Weights of a small CTC audio transcriber: 149.1 epochs.
Rows from expert 25 of block 3, named by matrix and row number. Rows with one number belong to one neuron. Each number is 50 + 12 x the weight over the matrix's rms, rounded and kept within 0 to 99. All counts start at 0.
# up: expert up (model.blocks.3.mlp.up, 32x128x256), inputs 0-127
# down: expert down (model.blocks.3.mlp.down, 32x256x128, transposed), outputs 0-127
up.99:38 43 38 34 57 63 55 41 46 55 44 50 56 46 58 57 57 36 49 54 36 52 41 52 56 49 47 58 28 36 48 30 37 56 61 58 32 50 49 52 55 63 75 67 46 32 45 59 53 61 50 64 33 77 55 57 55 68 56 53 36 30 59 52 57 60 52 29 60 43 62 64 63 66 48 53 55 56 42 36 62 35 51 57 47 71 34 48 40 30 67 51 40 54 64 51 27 34 76 43 58 56 39 61 44 51 45 61 47 56 61 46 46 65 33 57 40 45 53 61 50 32 30 67 43 54 39 43
up.100:48 44 49 66 40 47 54 49 44 56 42 50 47 39 28 40 51 47 63 50 57 41 47 64 45 55 30 69 35 49 54 46 41 50 44 23 61 63 33 51 50 62 38 61 32 46 68 47 45 27 55 58 45 81 46 42 40 56 48 64 51 56 44 43 60 40 68 54 72 40 51 41 50 50 55 65 23 80 35 53 61 65 66 38 47 54 54 57 50 27 70 64 40 64 35 53 48 39 50 56 47 43 41 56 36 57 54 58 46 61 35 63 57 25 32 65 42 47 55 54 43 65 61 58 48 50 53 49
up.101:57 56 48 57 47 65 47 45 45 43 50 54 74 64 62 51 37 31 64 35 52 69 58 58 61 48 52 34 37 43 52 42 50 63 66 54 48 39 62 46 56 47 50 44 43 51 42 41 56 27 48 36 47 22 53 28 60 68 41 59 42 52 52 56 40 44 48 56 33 59 44 35 64 52 34 40 41 53 65 36 46 40 60 57 49 52 26 61 42 41 40 45 41 53 52 49 41 56 74 55 54 54 40 43 51 52 53 68 58 53 76 26 65 55 52 58 48 51 50 52 57 39 50 50 56 47 39 56
up.102:55 26 39 87 67 45 66 45 52 80 59 55 66 48 28 53 64 45 54 52 40 67 37 42 33 61 57 71 47 59 65 68 47 51 60 67 59 78 42 74 64 32 69 39 36 46 37 56 44 20 38 27 34 47 18 53 53 49 20 47 46 32 57 49 35 72 69 55 38 60 49 55 63 43 77 42 56 20 49 45 70 48 44 19 27 40 15 81 51 45 40 59 41 43 71 49 43 62 37 55 43 41 66 50 42 59 39 47 37 44 25 52 33 58 43 51 59 56 29 59 41 50 62 60 60 52 66 62
up.103:65 49 39 70 58 51 34 53 51 47 51 41 51 33 64 39 59 49 54 57 48 48 67 38 45 46 65 46 45 51 66 45 40 59 09 61 60 49 23 59 50 66 58 55 61 80 30 34 63 45 56 42 44 62 55 60 41 44 43 56 50 39 41 60 37 53 38 51 62 54 52 57 52 43 57 70 64 56 43 20 60 27 56 48 44 34 44 25 38 22 38 57 60 53 36 45 55 39 56 42 61 57 49 61 58 62 51 74 31 33 43 48 46 60 62 57 63 50 57 48 42 70 45 46 77 62 53 44
up.104:60 61 63 41 36 53 55 48 64 45 53 70 57 55 74 39 31 45 32 33 47 58 52 67 53 62 56 46 56 34 60 63 45 38 56 35 36 54 54 50 49 38 26 44 41 46 35 64 42 60 43 44 32 30 54 70 48 44 43 44 60 38 55 63 61 30 31 39 60 60 50 42 63 57 33 59 66 56 61 47 36 61 22 50 37 42 52 62 62 47 57 40 44 74 51 69 31 40 68 48 46 47 55 38 53 40 54 45 66 72 63 38 46 50 54 53 51 64 62 55 44 37 66 60 34 58 59 69
up.105:61 45 50 38 52 55 51 51 61 47 52 41 51 47 50 48 64 44 46 38 57 43 45 50 34 37 56 59 46 33 57 38 39 57 24 45 33 42 32 55 55 44 68 66 51 59 27 45 53 60 62 46 33 62 47 41 48 72 43 54 42 54 61 29 31 40 48 38 78 48 65 52 64 46 53 50 72 32 67 50 60 32 51 46 48 63 57 55 44 42 49 62 48 54 49 49 34 38 64 54 68 53 48 68 46 53 51 55 54 43 20 78 50 60 45 56 47 45 44 66 37 63 41 55 53 66 43 49
up.106:73 57 48 75 43 56 32 61 62 56 43 50 45 48 42 32 62 60 45 47 66 54 62 56 54 49 55 62 52 28 55 35 38 63 35 26 65 57 48 45 58 64 39 32 50 45 64 50 47 39 39 49 58 69 56 72 30 46 57 59 32 44 66 38 50 42 24 26 60 45 64 34 53 48 56 53 59 71 37 55 60 33 45 62 40 24 40 34 73 32 71 71 36 33 49 71 41 51 45 52 52 46 45 45 43 70 46 57 38 46 53 72 67 38 55 60 42 42 47 57 49 54 66 49 52 51 41 59
up.107:52 31 32 75 69 38 47 58 57 80 50 41 70 42 27 37 68 47 80 51 48 76 46 40 40 71 44 65 43 59 51 78 41 69 40 62 64 66 57 74 47 42 53 55 40 57 43 65 47 25 43 43 62 49 23 57 62 55 43 60 42 45 61 56 50 49 46 52 35 73 28 43 35 41 69 55 52 37 33 50 57 61 58 52 30 36 39 57 37 58 42 41 43 48 67 61 36 59 48 51 52 50 70 48 53 61 46 49 46 37 36 45 41 44 35 47 46 50 37 62 58 65 57 38 48 47 49 46
up.108:43 48 50 62 60 68 45 47 39 50 50 82 40 52 36 51 34 54 63 36 88 45 42 57 53 52 40 53 41 43 54 44 41 44 46 43 45 71 47 52 52 61 44 46 34 46 62 59 49 55 38 60 36 77 53 51 65 51 64 51 47 50 59 46 50 34 59 56 69 51 38 41 55 57 43 51 53 63 30 46 61 68 46 39 47 64 54 50 50 41 71 60 41 57 49 51 31 44 61 41 50 32 42 58 31 58 52 63 70 45 47 48 48 49 45 67 52 47 49 48 54 66 64 57 46 32 38 32
up.109:45 34 56 73 46 50 33 75 34 58 56 54 34 45 41 52 57 47 64 55 65 58 55 58 58 51 62 60 56 55 56 45 54 52 49 52 46 71 39 66 60 62 39 36 39 47 63 55 50 14 61 57 36 53 34 52 46 60 58 54 49 48 69 40 43 48 53 75 60 56 43 46 66 55 54 57 59 70 30 39 73 64 47 26 42 58 44 69 43 43 69 65 46 48 41 50 38 42 60 56 42 25 57 56 39 59 62 73 44 40 42 64 54 34 42 44 52 42 63 66 34 59 60 36 61 37 35 37
up.110:55 37 68 58 54 36 59 54 36 47 69 54 48 55 43 49 52 52 51 66 45 64 39 46 56 50 43 85 64 57 57 47 41 52 44 45 50 71 48 47 58 46 58 54 32 43 73 35 58 15 65 46 42 57 43 47 54 47 56 69 62 60 60 51 61 52 72 55 29 49 38 55 51 44 69 38 47 50 50 45 51 65 43 27 55 41 57 66 54 32 45 47 21 59 54 48 55 60 52 39 48 26 68 24 44 50 54 49 59 70 26 47 44 41 42 59 62 47 47 52 43 45 34 47 55 18 35 46
up.111:66 39 39 51 43 50 29 45 58 58 38 72 64 46 33 12 62 49 56 35 67 43 71 46 39 59 64 47 42 41 67 38 39 80 36 54 66 49 56 60 55 46 35 51 35 57 60 42 19 43 42 61 46 35 27 72 49 44 54 36 51 63 66 58 49 53 52 35 51 72 52 43 35 55 76 69 42 55 44 80 33 43 69 36 50 45 61 58 35 54 39 45 57 47 47 69 64 55 44 49 61 46 51 55 70 52 63 45 53 43 46 66 38 58 52 32 19 58 53 85 41 62 58 35 50 53 53 55
up.112:40 48 36 83 58 57 49 72 48 53 61 49 53 34 34 66 67 37 53 51 40 66 48 48 34 48 61 57 51 57 35 62 36 70 72 61 57 44 80 59 42 37 66 57 53 38 35 61 68 48 52 32 49 48 36 62 62 36 58 43 44 28 56 54 27 77 53 66 32 36 60 67 50 40 53 52 52 24 33 56 61 29 60 58 31 58 35 45 46 51 50 63 55 44 69 42 55 59 48 40 44 39 27 66 66 65 48 41 44 47 40 58 45 44 54 53 73 14 55 52 48 43 29 60 48 50 58 49
up.113:57 47 51 71 43 68 51 72 46 54 56 42 54 37 51 35 53 44 65 46 25 53 43 51 36 49 77 67 47 54 60 49 61 53 57 60 41 45 45 65 38 38 57 43 51 61 57 58 57 37 41 49 48 35 48 52 49 58 48 38 46 50 44 45 46 52 50 51 55 62 80 54 60 41 54 50 58 29 53 41 52 32 56 48 46 32 43 57 66 43 64 39 36 54 47 47 47 58 54 43 45 40 65 53 47 63 37 57 54 56 51 54 47 47 60 50 66 50 55 53 64 66 56 48 57 44 44 56
up.114:38 65 64 61 53 47 25 34 46 43 83 59 49 59 63 34 16 56 55 52 56 81 57 40 60 37 54 28 68 51 51 40 34 49 54 53 44 33 52 57 52 64 40 46 55 64 39 25 53 42 47 62 39 45 70 39 51 51 51 49 60 60 53 39 68 66 60 69 34 64 38 46 34 52 36 57 51 68 46 35 67 53 46 23 49 73 15 40 38 51 66 52 46 57 50 57 43 52 59 48 62 46 67 39 56 70 46 71 37 41 63 36 57 52 57 62 32 67 44 53 74 68 68 42 54 65 44 46
up.115:60 36 57 61 49 43 42 34 71 60 61 67 55 29 55 37 53 38 55 46 52 50 58 79 49 43 61 36 46 38 71 56 54 74 44 61 53 37 42 61 53 49 51 40 41 46 42 45 45 29 59 40 55 46 44 55 50 54 45 40 64 52 45 31 51 58 42 40 41 63 64 56 47 47 54 56 27 51 58 48 49 21 47 35 34 30 43 60 41 45 33 47 45 46 39 54 50 58 44 59 50 29 63 38 59 36 45 67 15 60 46 36 46 34 76 44 41 61 65 61 36 83 52 39 66 56 55 49
up.116:54 30 50 74 64 47 45 41 52 41 57 57 39 52 35 39 49 58 57 60 68 66 44 33 63 55 38 48 53 46 49 30 50 53 47 37 63 50 42 49 51 64 36 61 29 51 50 54 60 32 49 66 52 54 39 54 65 59 72 51 55 72 46 43 52 52 52 63 46 51 39 47 60 41 51 62 48 59 38 45 74 63 68 40 70 67 47 60 49 36 71 61 47 33 50 45 39 65 61 42 62 34 50 50 38 54 62 71 52 35 55 56 42 53 32 63 29 42 64 46 40 73 62 45 50 40 26 44
up.117:43 44 46 65 74 50 24 53 55 62 45 77 47 59 35 45 46 54 64 48 82 59 45 52 48 61 53 56 53 43 53 41 42 51 51 41 35 70 49 55 48 50 36 32 29 47 61 59 42 42 46 54 43 71 44 56 62 54 70 58 61 59 51 47 57 26 67 57 50 53 39 42 45 56 45 60 41 69 25 47 62 78 58 32 52 58 56 54 47 58 73 58 45 53 34 43 25 47 60 59 51 30 34 59 38 50 61 53 58 46 53 51 49 39 45 56 40 61 48 55 41 75 60 35 67 43 42 40
up.118:65 53 35 76 56 38 25 63 58 63 48 53 60 45 56 28 72 46 61 30 77 47 61 32 43 58 56 38 54 41 73 48 45 75 23 42 63 72 52 63 68 37 45 55 50 61 35 43 35 47 51 45 56 29 32 70 42 53 43 35 37 46 63 41 47 36 28 50 52 54 60 45 63 37 59 47 45 68 55 71 46 48 63 40 48 37 42 65 33 43 62 40 55 41 78 71 30 54 46 78 45 36 72 40 51 62 56 50 31 20 63 49 51 58 40 40 23 69 37 79 51 64 68 42 56 70 55 65
up.119:52 62 63 52 43 60 34 50 74 60 33 53 45 53 31 32 44 61 41 39 58 47 55 74 43 52 61 55 44 55 54 47 52 75 34 46 62 53 30 51 42 64 61 43 48 57 59 33 41 21 48 48 54 42 44 35 33 38 32 57 41 51 57 44 48 41 26 46 54 60 50 36 46 41 64 45 54 50 48 65 60 40 58 60 46 32 47 47 53 46 55 51 44 61 46 58 64 62 44 43 35 51 45 75 40 55 44 59 57 37 69 57 75 37 56 58 50 51 65 63 46 41 63 37 51 56 48 56
up.120:46 38 59 78 58 62 44 32 49 43 53 53 69 56 21 36 42 40 54 50 56 77 62 68 45 47 56 38 48 51 50 30 32 63 41 40 56 64 54 49 50 76 48 49 56 56 41 38 60 40 33 43 30 35 72 39 51 48 59 59 47 62 64 49 55 54 59 43 24 58 40 51 51 46 50 45 47 47 58 51 57 47 52 48 49 52 44 48 63 34 61 55 66 63 31 61 44 53 79 42 40 39 43 50 73 62 45 62 48 42 68 38 65 56 40 50 42 45 56 61 58 58 49 57 30 70 45 38
up.121:53 32 37 90 67 35 38 56 56 74 55 51 61 48 35 61 82 33 56 62 37 51 52 46 41 55 57 66 47 54 54 75 31 57 64 70 37 49 61 79 44 36 55 49 52 41 34 58 46 25 45 18 42 46 24 61 61 25 37 45 53 36 64 52 36 87 64 69 32 54 51 61 58 39 65 36 50 30 39 41 54 30 61 41 33 44 41 57 48 48 45 75 29 43 82 51 50 60 46 41 58 43 63 58 66 67 34 40 33 38 29 58 40 52 49 50 62 17 34 50 59 32 44 63 62 51 63 42
up.122:63 50 37 51 49 53 44 11 55 71 63 71 44 32 36 43 47 37 62 53 51 53 71 51 37 55 50 50 35 35 72 50 64 43 41 50 59 40 40 72 62 54 60 53 60 56 43 45 45 53 48 47 54 46 34 37 41 56 24 38 41 53 63 42 57 49 48 60 54 70 43 53 46 44 63 46 65 55 55 59 56 56 60 31 32 47 30 55 44 55 26 46 51 57 61 62 53 50 41 76 50 51 63 49 40 49 57 55 39 49 53 65 50 50 53 45 44 64 42 70 30 69 61 46 62 35 57 57
up.123:40 40 43 66 34 50 42 80 43 53 54 56 31 53 42 44 42 38 43 42 76 40 41 62 57 48 43 47 63 39 55 56 38 36 50 35 47 65 51 64 61 64 33 46 45 42 70 56 49 34 41 64 37 60 44 55 57 51 70 49 49 48 51 47 52 34 52 67 55 51 55 46 40 56 48 65 38 57 34 39 63 76 39 29 45 57 58 73 51 30 64 60 54 64 40 58 39 36 55 49 49 32 40 59 42 48 59 58 54 64 44 56 44 40 36 56 53 54 59 56 39 55 56 46 55 44 37 45
up.124:74 50 75 73 64 43 45 49 72 66 52 52 50 48 61 41 58 53 37 61 58 42 37 49 57 52 62 45 43 74 57 56 66 31 43 57 60 42 50 50 43 43 42 47 41 73 52 53 49 45 41 31 58 30 39 40 39 63 52 30 65 54 37 31 48 40 68 53 52 58 49 54 51 41 44 38 60 46 68 57 66 42 76 62 49 51 48 59 69 65 51 34 40 36 44 50 81 50 37 50 57 57 75 46 49 32 51 43 31 15 71 68 59 16 82 56 58 61 53 47 34 52 70 45 46 60 45 52
up.125:45 56 51 62 47 49 45 35 59 52 51 59 52 47 64 43 44 34 42 39 73 29 59 56 41 54 57 38 45 39 64 55 28 48 43 47 59 64 40 58 44 52 38 47 29 64 44 51 30 38 42 50 51 58 59 60 55 53 45 59 48 44 35 58 60 42 58 31 57 45 53 62 44 51 49 45 49 49 78 40 32 55 30 58 50 37 69 43 57 38 35 37 60 61 51 51 53 49 84 48 41 50 54 68 62 34 45 38 43 49 52 64 36 33 55 51 42 49 57 70 31 51 45 49 61 57 54 62
down.99:43 39 62 26 50 33 58 44 37 58 54 52 34 50 46 60 42 25 40 51 80 47 62 47 37 58 57 47 32 70 55 54 58 62 38 54 55 65 53 43 43 38 46 49 49 54 46 57 30 46 30 52 25 31 48 52 40 45 45 67 34 59 49 48 39 69 50 38 37 59 59 38 42 47 26 52 73 61 50 47 57 32 36 67 46 50 51 33 30 50 30 50 46 41 26 51 62 52 66 62 37 61 44 45 41 53 68 67 37 44 65 66 58 29 58 41 48 55 48 43 66 59 52 41 64 38 68 53
down.100:43 41 63 38 46 52 68 41 44 60 44 51 31 53 54 58 38 53 48 47 48 43 56 48 61 49 67 34 48 29 47 36 74 61 58 61 38 44 45 31 54 44 65 58 65 57 65 51 48 50 59 33 47 44 64 31 67 47 59 25 61 41 58 37 45 67 39 57 62 28 51 53 72 64 42 47 45 56 39 54 50 51 67 55 66 62 58 33 43 46 46 33 63 60 37 39 44 47 40 60 43 52 67 41 41 52 65 43 49 38 36 52 65 38 32 40 37 36 68 60 58 35 37 65 40 34 61 48
down.101:75 59 44 37 50 54 51 54 44 70 47 69 49 43 60 55 42 26 49 47 51 56 56 61 39 53 57 56 42 56 62 58 64 64 66 61 55 58 30 53 48 63 47 51 59 58 44 51 44 58 41 48 78 51 40 52 48 52 22 54 54 70 58 52 70 42 44 59 58 60 33 86 39 45 50 43 74 53 45 48 58 54 27 57 44 47 64 59 59 65 46 36 56 30 49 48 63 28 69 29 56 64 62 63 49 57 73 68 40 21 44 49 52 63 61 46 49 62 58 34 59 61 52 42 56 63 39 53
down.102:53 57 51 53 51 64 28 46 45 67 62 52 47 57 33 47 49 45 49 50 46 64 30 24 34 63 39 65 61 68 30 62 18 52 38 46 50 65 59 52 47 51 61 55 29 44 59 55 33 62 56 49 41 69 41 48 25 38 48 55 49 41 39 69 44 77 39 44 45 51 55 30 57 26 58 39 62 52 54 32 42 46 54 53 48 41 57 40 34 53 60 37 32 59 91 44 47 80 27 58 65 70 16 42 46 74 32 16 53 46 47 57 33 57 64 78 42 50 60 41 41 43 30 43 51 50 51 59
down.103:46 56 50 26 65 44 40 73 47 62 38 48 38 46 58 55 41 55 28 67 50 48 30 80 47 48 33 38 52 50 69 56 41 29 61 39 34 69 51 60 62 41 54 54 46 69 63 58 41 67 31 58 52 45 60 29 31 45 45 57 38 65 41 57 42 37 71 49 53 64 58 44 61 47 54 45 52 40 57 35 45 41 41 29 48 41 36 46 55 37 46 74 46 56 45 71 60 33 34 40 48 61 53 60 65 51 54 45 36 58 73 56 53 74 60 52 74 55 39 58 52 70 69 69 72 40 60 45
down.104:62 55 62 44 62 60 47 59 62 57 60 53 54 56 55 55 74 25 40 48 52 32 61 55 39 61 64 40 41 36 77 49 45 51 72 58 35 55 43 80 56 52 48 71 48 40 39 43 49 52 60 70 52 44 40 56 69 59 38 64 64 38 56 55 38 41 41 44 54 68 41 56 33 49 54 41 39 33 45 63 51 47 25 47 47 48 53 56 56 52 57 50 62 46 32 61 27 40 45 48 66 50 52 69 36 51 48 71 60 60 60 19 35 43 56 40 66 66 60 47 71 58 96 40 52 74 54 47
down.105:42 48 72 39 65 35 68 56 61 37 34 37 25 48 62 62 55 64 44 64 56 46 44 48 55 50 50 36 52 24 69 60 45 33 48 46 42 59 44 49 77 31 49 59 48 74 50 54 74 47 47 72 37 41 67 43 34 31 51 67 50 50 54 60 44 41 47 38 31 69 30 29 24 51 42 52 46 51 56 56 58 30 38 35 47 35 38 55 41 49 55 83 55 34 30 55 60 47 51 59 58 58 53 57 42 40 72 61 51 58 68 65 35 33 64 26 82 50 39 62 48 54 61 62 58 34 69 54
down.106:54 63 64 40 51 51 59 53 69 63 45 55 50 64 65 61 44 42 28 53 65 64 56 42 67 55 34 58 32 21 41 39 58 81 53 64 37 38 46 43 64 66 44 65 76 86 65 65 56 39 42 55 51 54 40 80 60 36 37 57 41 43 48 56 68 24 74 46 42 55 56 63 45 55 36 66 40 51 42 67 31 49 56 37 70 68 50 40 46 42 44 33 37 57 46 39 69 41 53 29 54 47 34 51 48 44 65 58 35 15 52 42 85 61 56 29 46 39 66 35 48 45 40 52 57 42 36 42
down.107:42 57 59 55 49 54 37 55 51 59 56 44 55 52 54 43 60 50 60 48 45 66 36 34 27 56 27 65 68 58 28 54 37 54 42 57 45 42 59 52 53 63 64 58 38 39 50 44 42 62 60 34 60 64 45 43 26 45 55 47 65 45 36 74 50 67 35 59 47 45 54 18 58 40 75 43 58 47 46 40 43 45 57 41 53 36 48 48 57 71 46 53 35 70 84 52 59 76 42 52 76 58 13 43 47 68 31 15 59 49 55 63 41 67 68 67 49 48 55 41 32 42 26 53 58 44 45 67
down.108:28 58 33 59 54 58 44 60 52 62 39 48 38 60 48 37 72 49 49 56 66 40 48 51 48 50 64 34 46 26 51 77 48 50 37 39 50 53 50 58 58 54 62 66 51 72 56 48 32 46 42 50 42 38 27 44 67 59 61 31 45 55 57 54 43 61 46 62 63 37 50 67 43 58 25 33 58 50 52 64 73 70 43 51 46 69 62 39 33 30 36 26 74 67 32 49 66 45 49 46 56 46 71 63 42 47 67 46 35 37 46 37 42 47 34 42 44 36 61 57 34 42 47 58 44 43 41 39
down.109:48 66 39 63 48 61 45 62 64 57 32 49 54 50 75 44 61 53 57 53 63 55 69 41 53 44 63 53 47 46 58 47 55 46 42 16 48 50 56 56 45 59 60 49 61 83 45 43 45 45 66 45 48 58 56 55 63 57 55 58 63 31 43 50 26 59 43 45 61 40 69 61 51 48 33 42 45 56 55 48 64 47 58 47 59 63 46 39 39 32 39 28 65 50 40 34 62 46 56 44 54 41 72 61 55 57 62 58 44 43 26 41 42 43 24 46 56 42 70 61 44 47 64 72 61 40 49 32
down.110:44 53 40 52 53 72 47 49 58 51 48 51 50 69 49 40 54 45 55 54 53 55 43 31 58 42 50 53 58 64 40 42 35 49 36 35 53 60 54 44 38 44 66 52 44 45 48 37 35 48 65 34 44 72 73 46 34 33 63 59 70 49 39 44 32 58 51 45 58 47 56 26 55 41 54 54 59 53 60 35 63 54 61 51 52 48 55 51 42 40 50 27 49 54 61 34 47 66 47 59 54 52 52 48 44 81 39 38 44 39 45 36 49 46 42 71 41 45 60 62 43 32 37 71 49 43 32 45
down.111:47 37 59 63 24 44 57 51 62 46 46 59 53 37 65 50 74 57 62 37 51 57 75 63 30 40 26 44 33 32 57 50 77 57 57 45 61 45 47 47 51 60 36 40 71 59 52 57 55 37 50 36 52 48 24 58 49 50 42 50 52 42 42 62 54 27 57 57 44 55 50 61 30 49 38 71 55 70 49 54 55 49 47 34 48 55 28 57 58 58 33 61 46 60 41 41 56 47 55 48 63 51 50 47 57 42 66 53 39 60 54 67 58 42 57 35 43 56 46 67 48 62 62 35 56 59 37 49
down.112:52 46 56 53 47 61 39 45 46 61 65 50 46 62 27 52 53 44 45 56 54 61 27 28 35 59 38 60 58 62 32 57 21 53 30 43 53 53 61 47 53 52 63 56 27 44 50 51 38 64 52 46 42 71 44 54 26 34 54 57 62 39 47 67 50 78 45 48 51 55 58 36 49 25 63 43 62 56 52 35 40 51 55 61 52 36 52 47 40 63 53 39 35 63 83 46 55 77 41 54 61 56 08 44 47 74 40 17 46 44 49 52 39 54 61 80 39 52 56 40 47 25 19 37 51 57 34 60
down.113:51 55 52 56 52 57 35 64 54 54 65 52 51 48 29 45 52 45 46 55 41 56 26 54 37 59 40 59 60 60 50 69 40 51 44 32 49 55 50 76 51 55 47 42 42 63 54 54 54 49 52 45 59 59 41 44 35 54 40 66 37 50 42 64 51 57 47 40 41 63 54 43 53 35 49 59 47 62 32 49 45 56 51 51 45 45 51 54 45 56 65 46 42 47 67 49 49 60 34 60 62 60 44 52 47 62 52 47 66 66 60 31 50 57 59 62 71 51 55 56 39 50 62 42 54 62 66 46
down.114:50 72 40 40 41 48 49 60 41 49 44 50 68 54 74 45 47 71 57 60 56 57 57 57 44 68 40 37 47 41 69 60 62 54 53 20 37 65 34 64 47 60 56 51 67 67 47 64 25 41 39 43 64 59 40 52 55 59 61 71 51 70 49 75 40 29 59 62 64 58 62 68 35 74 38 21 62 50 47 45 66 41 35 53 46 41 57 53 57 55 36 64 63 43 54 44 57 28 47 56 66 54 66 65 54 61 65 62 48 36 24 53 39 59 68 49 43 60 50 60 41 59 59 39 45 42 42 34
down.115:42 48 64 57 44 61 40 72 47 49 60 48 45 50 39 47 54 57 37 53 44 35 52 63 41 47 37 41 41 44 56 49 57 44 39 48 48 61 73 50 51 61 48 50 56 53 39 52 49 51 56 56 31 60 44 48 39 49 44 71 47 45 27 34 50 31 44 41 48 59 59 49 48 51 47 61 61 32 59 41 43 66 44 52 25 42 52 57 60 34 39 57 56 47 48 55 35 42 38 57 49 52 50 51 50 48 44 61 43 74 35 46 36 67 56 52 52 59 65 60 50 58 72 57 55 60 53 34
down.116:39 59 46 62 29 44 69 55 42 44 38 41 63 68 60 54 56 56 65 47 71 45 67 50 56 43 49 40 51 32 50 47 71 51 47 27 51 48 67 34 42 57 55 59 59 60 49 28 30 58 52 44 57 53 60 68 74 53 66 40 55 50 49 57 55 54 68 63 63 50 57 35 57 67 29 43 50 36 45 45 70 32 63 59 61 60 59 34 44 34 19 54 68 61 42 39 56 50 53 39 42 59 61 56 46 67 40 63 47 34 35 41 50 43 41 47 33 45 48 56 47 32 39 57 33 27 53 34
down.117:43 57 40 69 55 57 51 56 58 60 41 44 52 59 77 51 70 65 67 57 58 49 53 48 48 44 59 34 61 42 50 65 57 30 45 41 43 43 54 54 50 47 64 55 62 70 57 38 51 55 46 59 51 50 26 47 48 72 62 35 55 51 48 56 32 50 37 60 60 36 49 80 52 48 43 37 60 40 44 57 78 58 42 54 45 58 63 45 37 44 45 38 72 50 45 48 63 35 37 42 64 51 70 53 49 49 55 56 49 40 37 38 35 41 43 31 45 43 55 69 40 46 59 60 43 42 39 45
down.118:49 37 52 53 52 44 64 59 83 38 38 43 61 42 62 51 76 49 63 47 60 42 75 51 36 42 54 48 47 31 44 60 60 52 48 46 51 43 49 63 46 73 55 31 55 56 34 60 57 23 54 47 48 41 24 46 33 51 56 64 44 34 43 50 49 42 57 56 35 57 58 55 32 46 44 58 55 71 43 68 59 59 56 49 46 57 47 62 48 57 50 61 65 52 41 69 44 35 67 47 61 45 59 50 60 41 47 50 30 72 39 51 57 49 56 40 40 58 44 59 49 65 72 43 44 51 51 42
down.119:47 42 43 44 65 61 64 57 52 49 34 58 36 35 60 55 45 33 37 54 60 61 35 45 54 36 48 57 46 31 41 39 60 52 58 52 42 17 50 52 50 48 56 42 57 56 65 72 53 42 53 50 70 55 59 48 67 62 64 61 34 69 66 48 65 32 49 52 62 44 44 79 63 55 50 47 49 61 35 58 49 52 45 55 64 62 38 53 42 53 63 16 44 52 47 40 58 44 55 47 56 52 61 37 43 31 69 42 31 42 72 75 63 59 56 39 44 34 39 43 47 49 25 46 61 54 36 46
down.120:45 62 32 38 54 67 51 41 34 45 51 48 51 50 69 40 50 42 50 54 71 44 46 46 57 18 55 42 32 48 57 52 60 55 52 21 50 44 57 60 44 57 49 43 58 57 46 57 53 55 60 43 64 48 50 54 54 76 69 51 65 47 39 50 47 25 45 58 61 43 60 65 42 73 34 46 62 52 52 56 62 55 55 55 48 53 46 63 52 42 47 54 64 24 55 36 68 44 51 47 54 37 74 51 44 56 67 53 38 32 44 43 41 67 70 55 48 57 61 36 48 42 37 49 63 63 11 47
down.121:52 56 44 56 57 63 30 50 43 61 60 49 53 60 26 52 47 43 47 52 47 72 20 31 34 64 37 68 64 64 28 57 24 50 38 43 46 62 68 54 56 58 64 58 28 48 57 55 39 62 54 44 46 72 44 51 26 33 47 56 56 38 42 74 52 69 35 51 48 50 54 34 59 30 60 49 62 55 52 28 37 47 51 50 55 32 57 41 44 64 66 45 33 66 94 46 48 78 36 50 68 63 12 45 52 68 32 12 52 42 50 57 37 53 64 72 45 45 52 43 40 42 26 44 50 52 38 68
down.122:44 57 41 69 46 67 32 56 62 40 46 51 40 60 43 43 66 55 53 58 46 35 48 63 50 56 36 39 38 59 41 61 44 43 40 69 64 49 42 63 58 62 39 50 47 61 34 41 57 44 49 49 39 62 36 50 41 40 36 61 47 56 45 34 46 43 55 35 43 54 57 49 36 39 58 65 48 54 56 37 29 63 45 48 27 34 48 62 43 43 59 57 59 47 55 41 48 47 35 60 54 43 62 45 55 59 43 63 46 74 37 52 39 59 47 58 48 49 54 41 47 60 70 47 58 62 47 53
down.123:46 47 47 53 51 63 53 43 65 67 42 35 57 60 66 42 60 48 67 50 59 35 66 51 51 51 70 30 43 57 42 46 43 47 52 40 37 57 47 52 51 61 54 61 45 73 53 32 59 49 53 42 36 51 44 55 58 60 57 39 76 25 46 50 37 54 47 45 54 41 65 58 45 59 40 55 42 50 60 55 63 47 74 43 45 64 50 39 48 34 46 32 65 49 37 35 62 48 64 57 54 27 64 65 66 43 70 47 34 50 37 32 48 48 25 46 39 55 59 62 45 47 67 67 57 46 42 40
down.124:67 48 35 44 40 21 71 39 40 41 54 37 36 41 45 65 63 61 57 55 17 43 52 65 53 60 46 48 67 21 63 44 79 43 67 42 42 39 49 55 73 34 51 41 53 37 61 14 73 53 65 33 74 53 69 44 68 42 46 49 27 66 55 56 59 38 60 40 35 69 37 44 41 60 68 49 12 28 55 50 74 36 54 37 64 53 58 44 51 55 53 48 46 48 57 53 39 40 44 45 54 59 53 39 52 40 47 63 54 62 68 20 53 57 65 33 61 48 28 80 31 43 28 69 43 40 57 31
down.125:50 53 45 64 51 26 37 42 30 34 44 43 23 41 58 41 43 46 32 40 32 47 57 64 55 50 52 51 24 31 64 37 50 45 44 67 53 69 33 40 61 55 48 54 59 64 49 67 61 55 40 42 51 43 50 49 60 61 61 43 48 45 65 54 54 37 32 68 63 40 44 55 55 42 64 66 43 62 48 47 43 41 53 42 40 60 44 51 55 49 54 57 44 68 36 47 46 43 46 56 66 43 66 59 43 31 52 66 63 57 62 51 70 52 77 27 44 36 44 42 62 64 69 80 59 49 50 50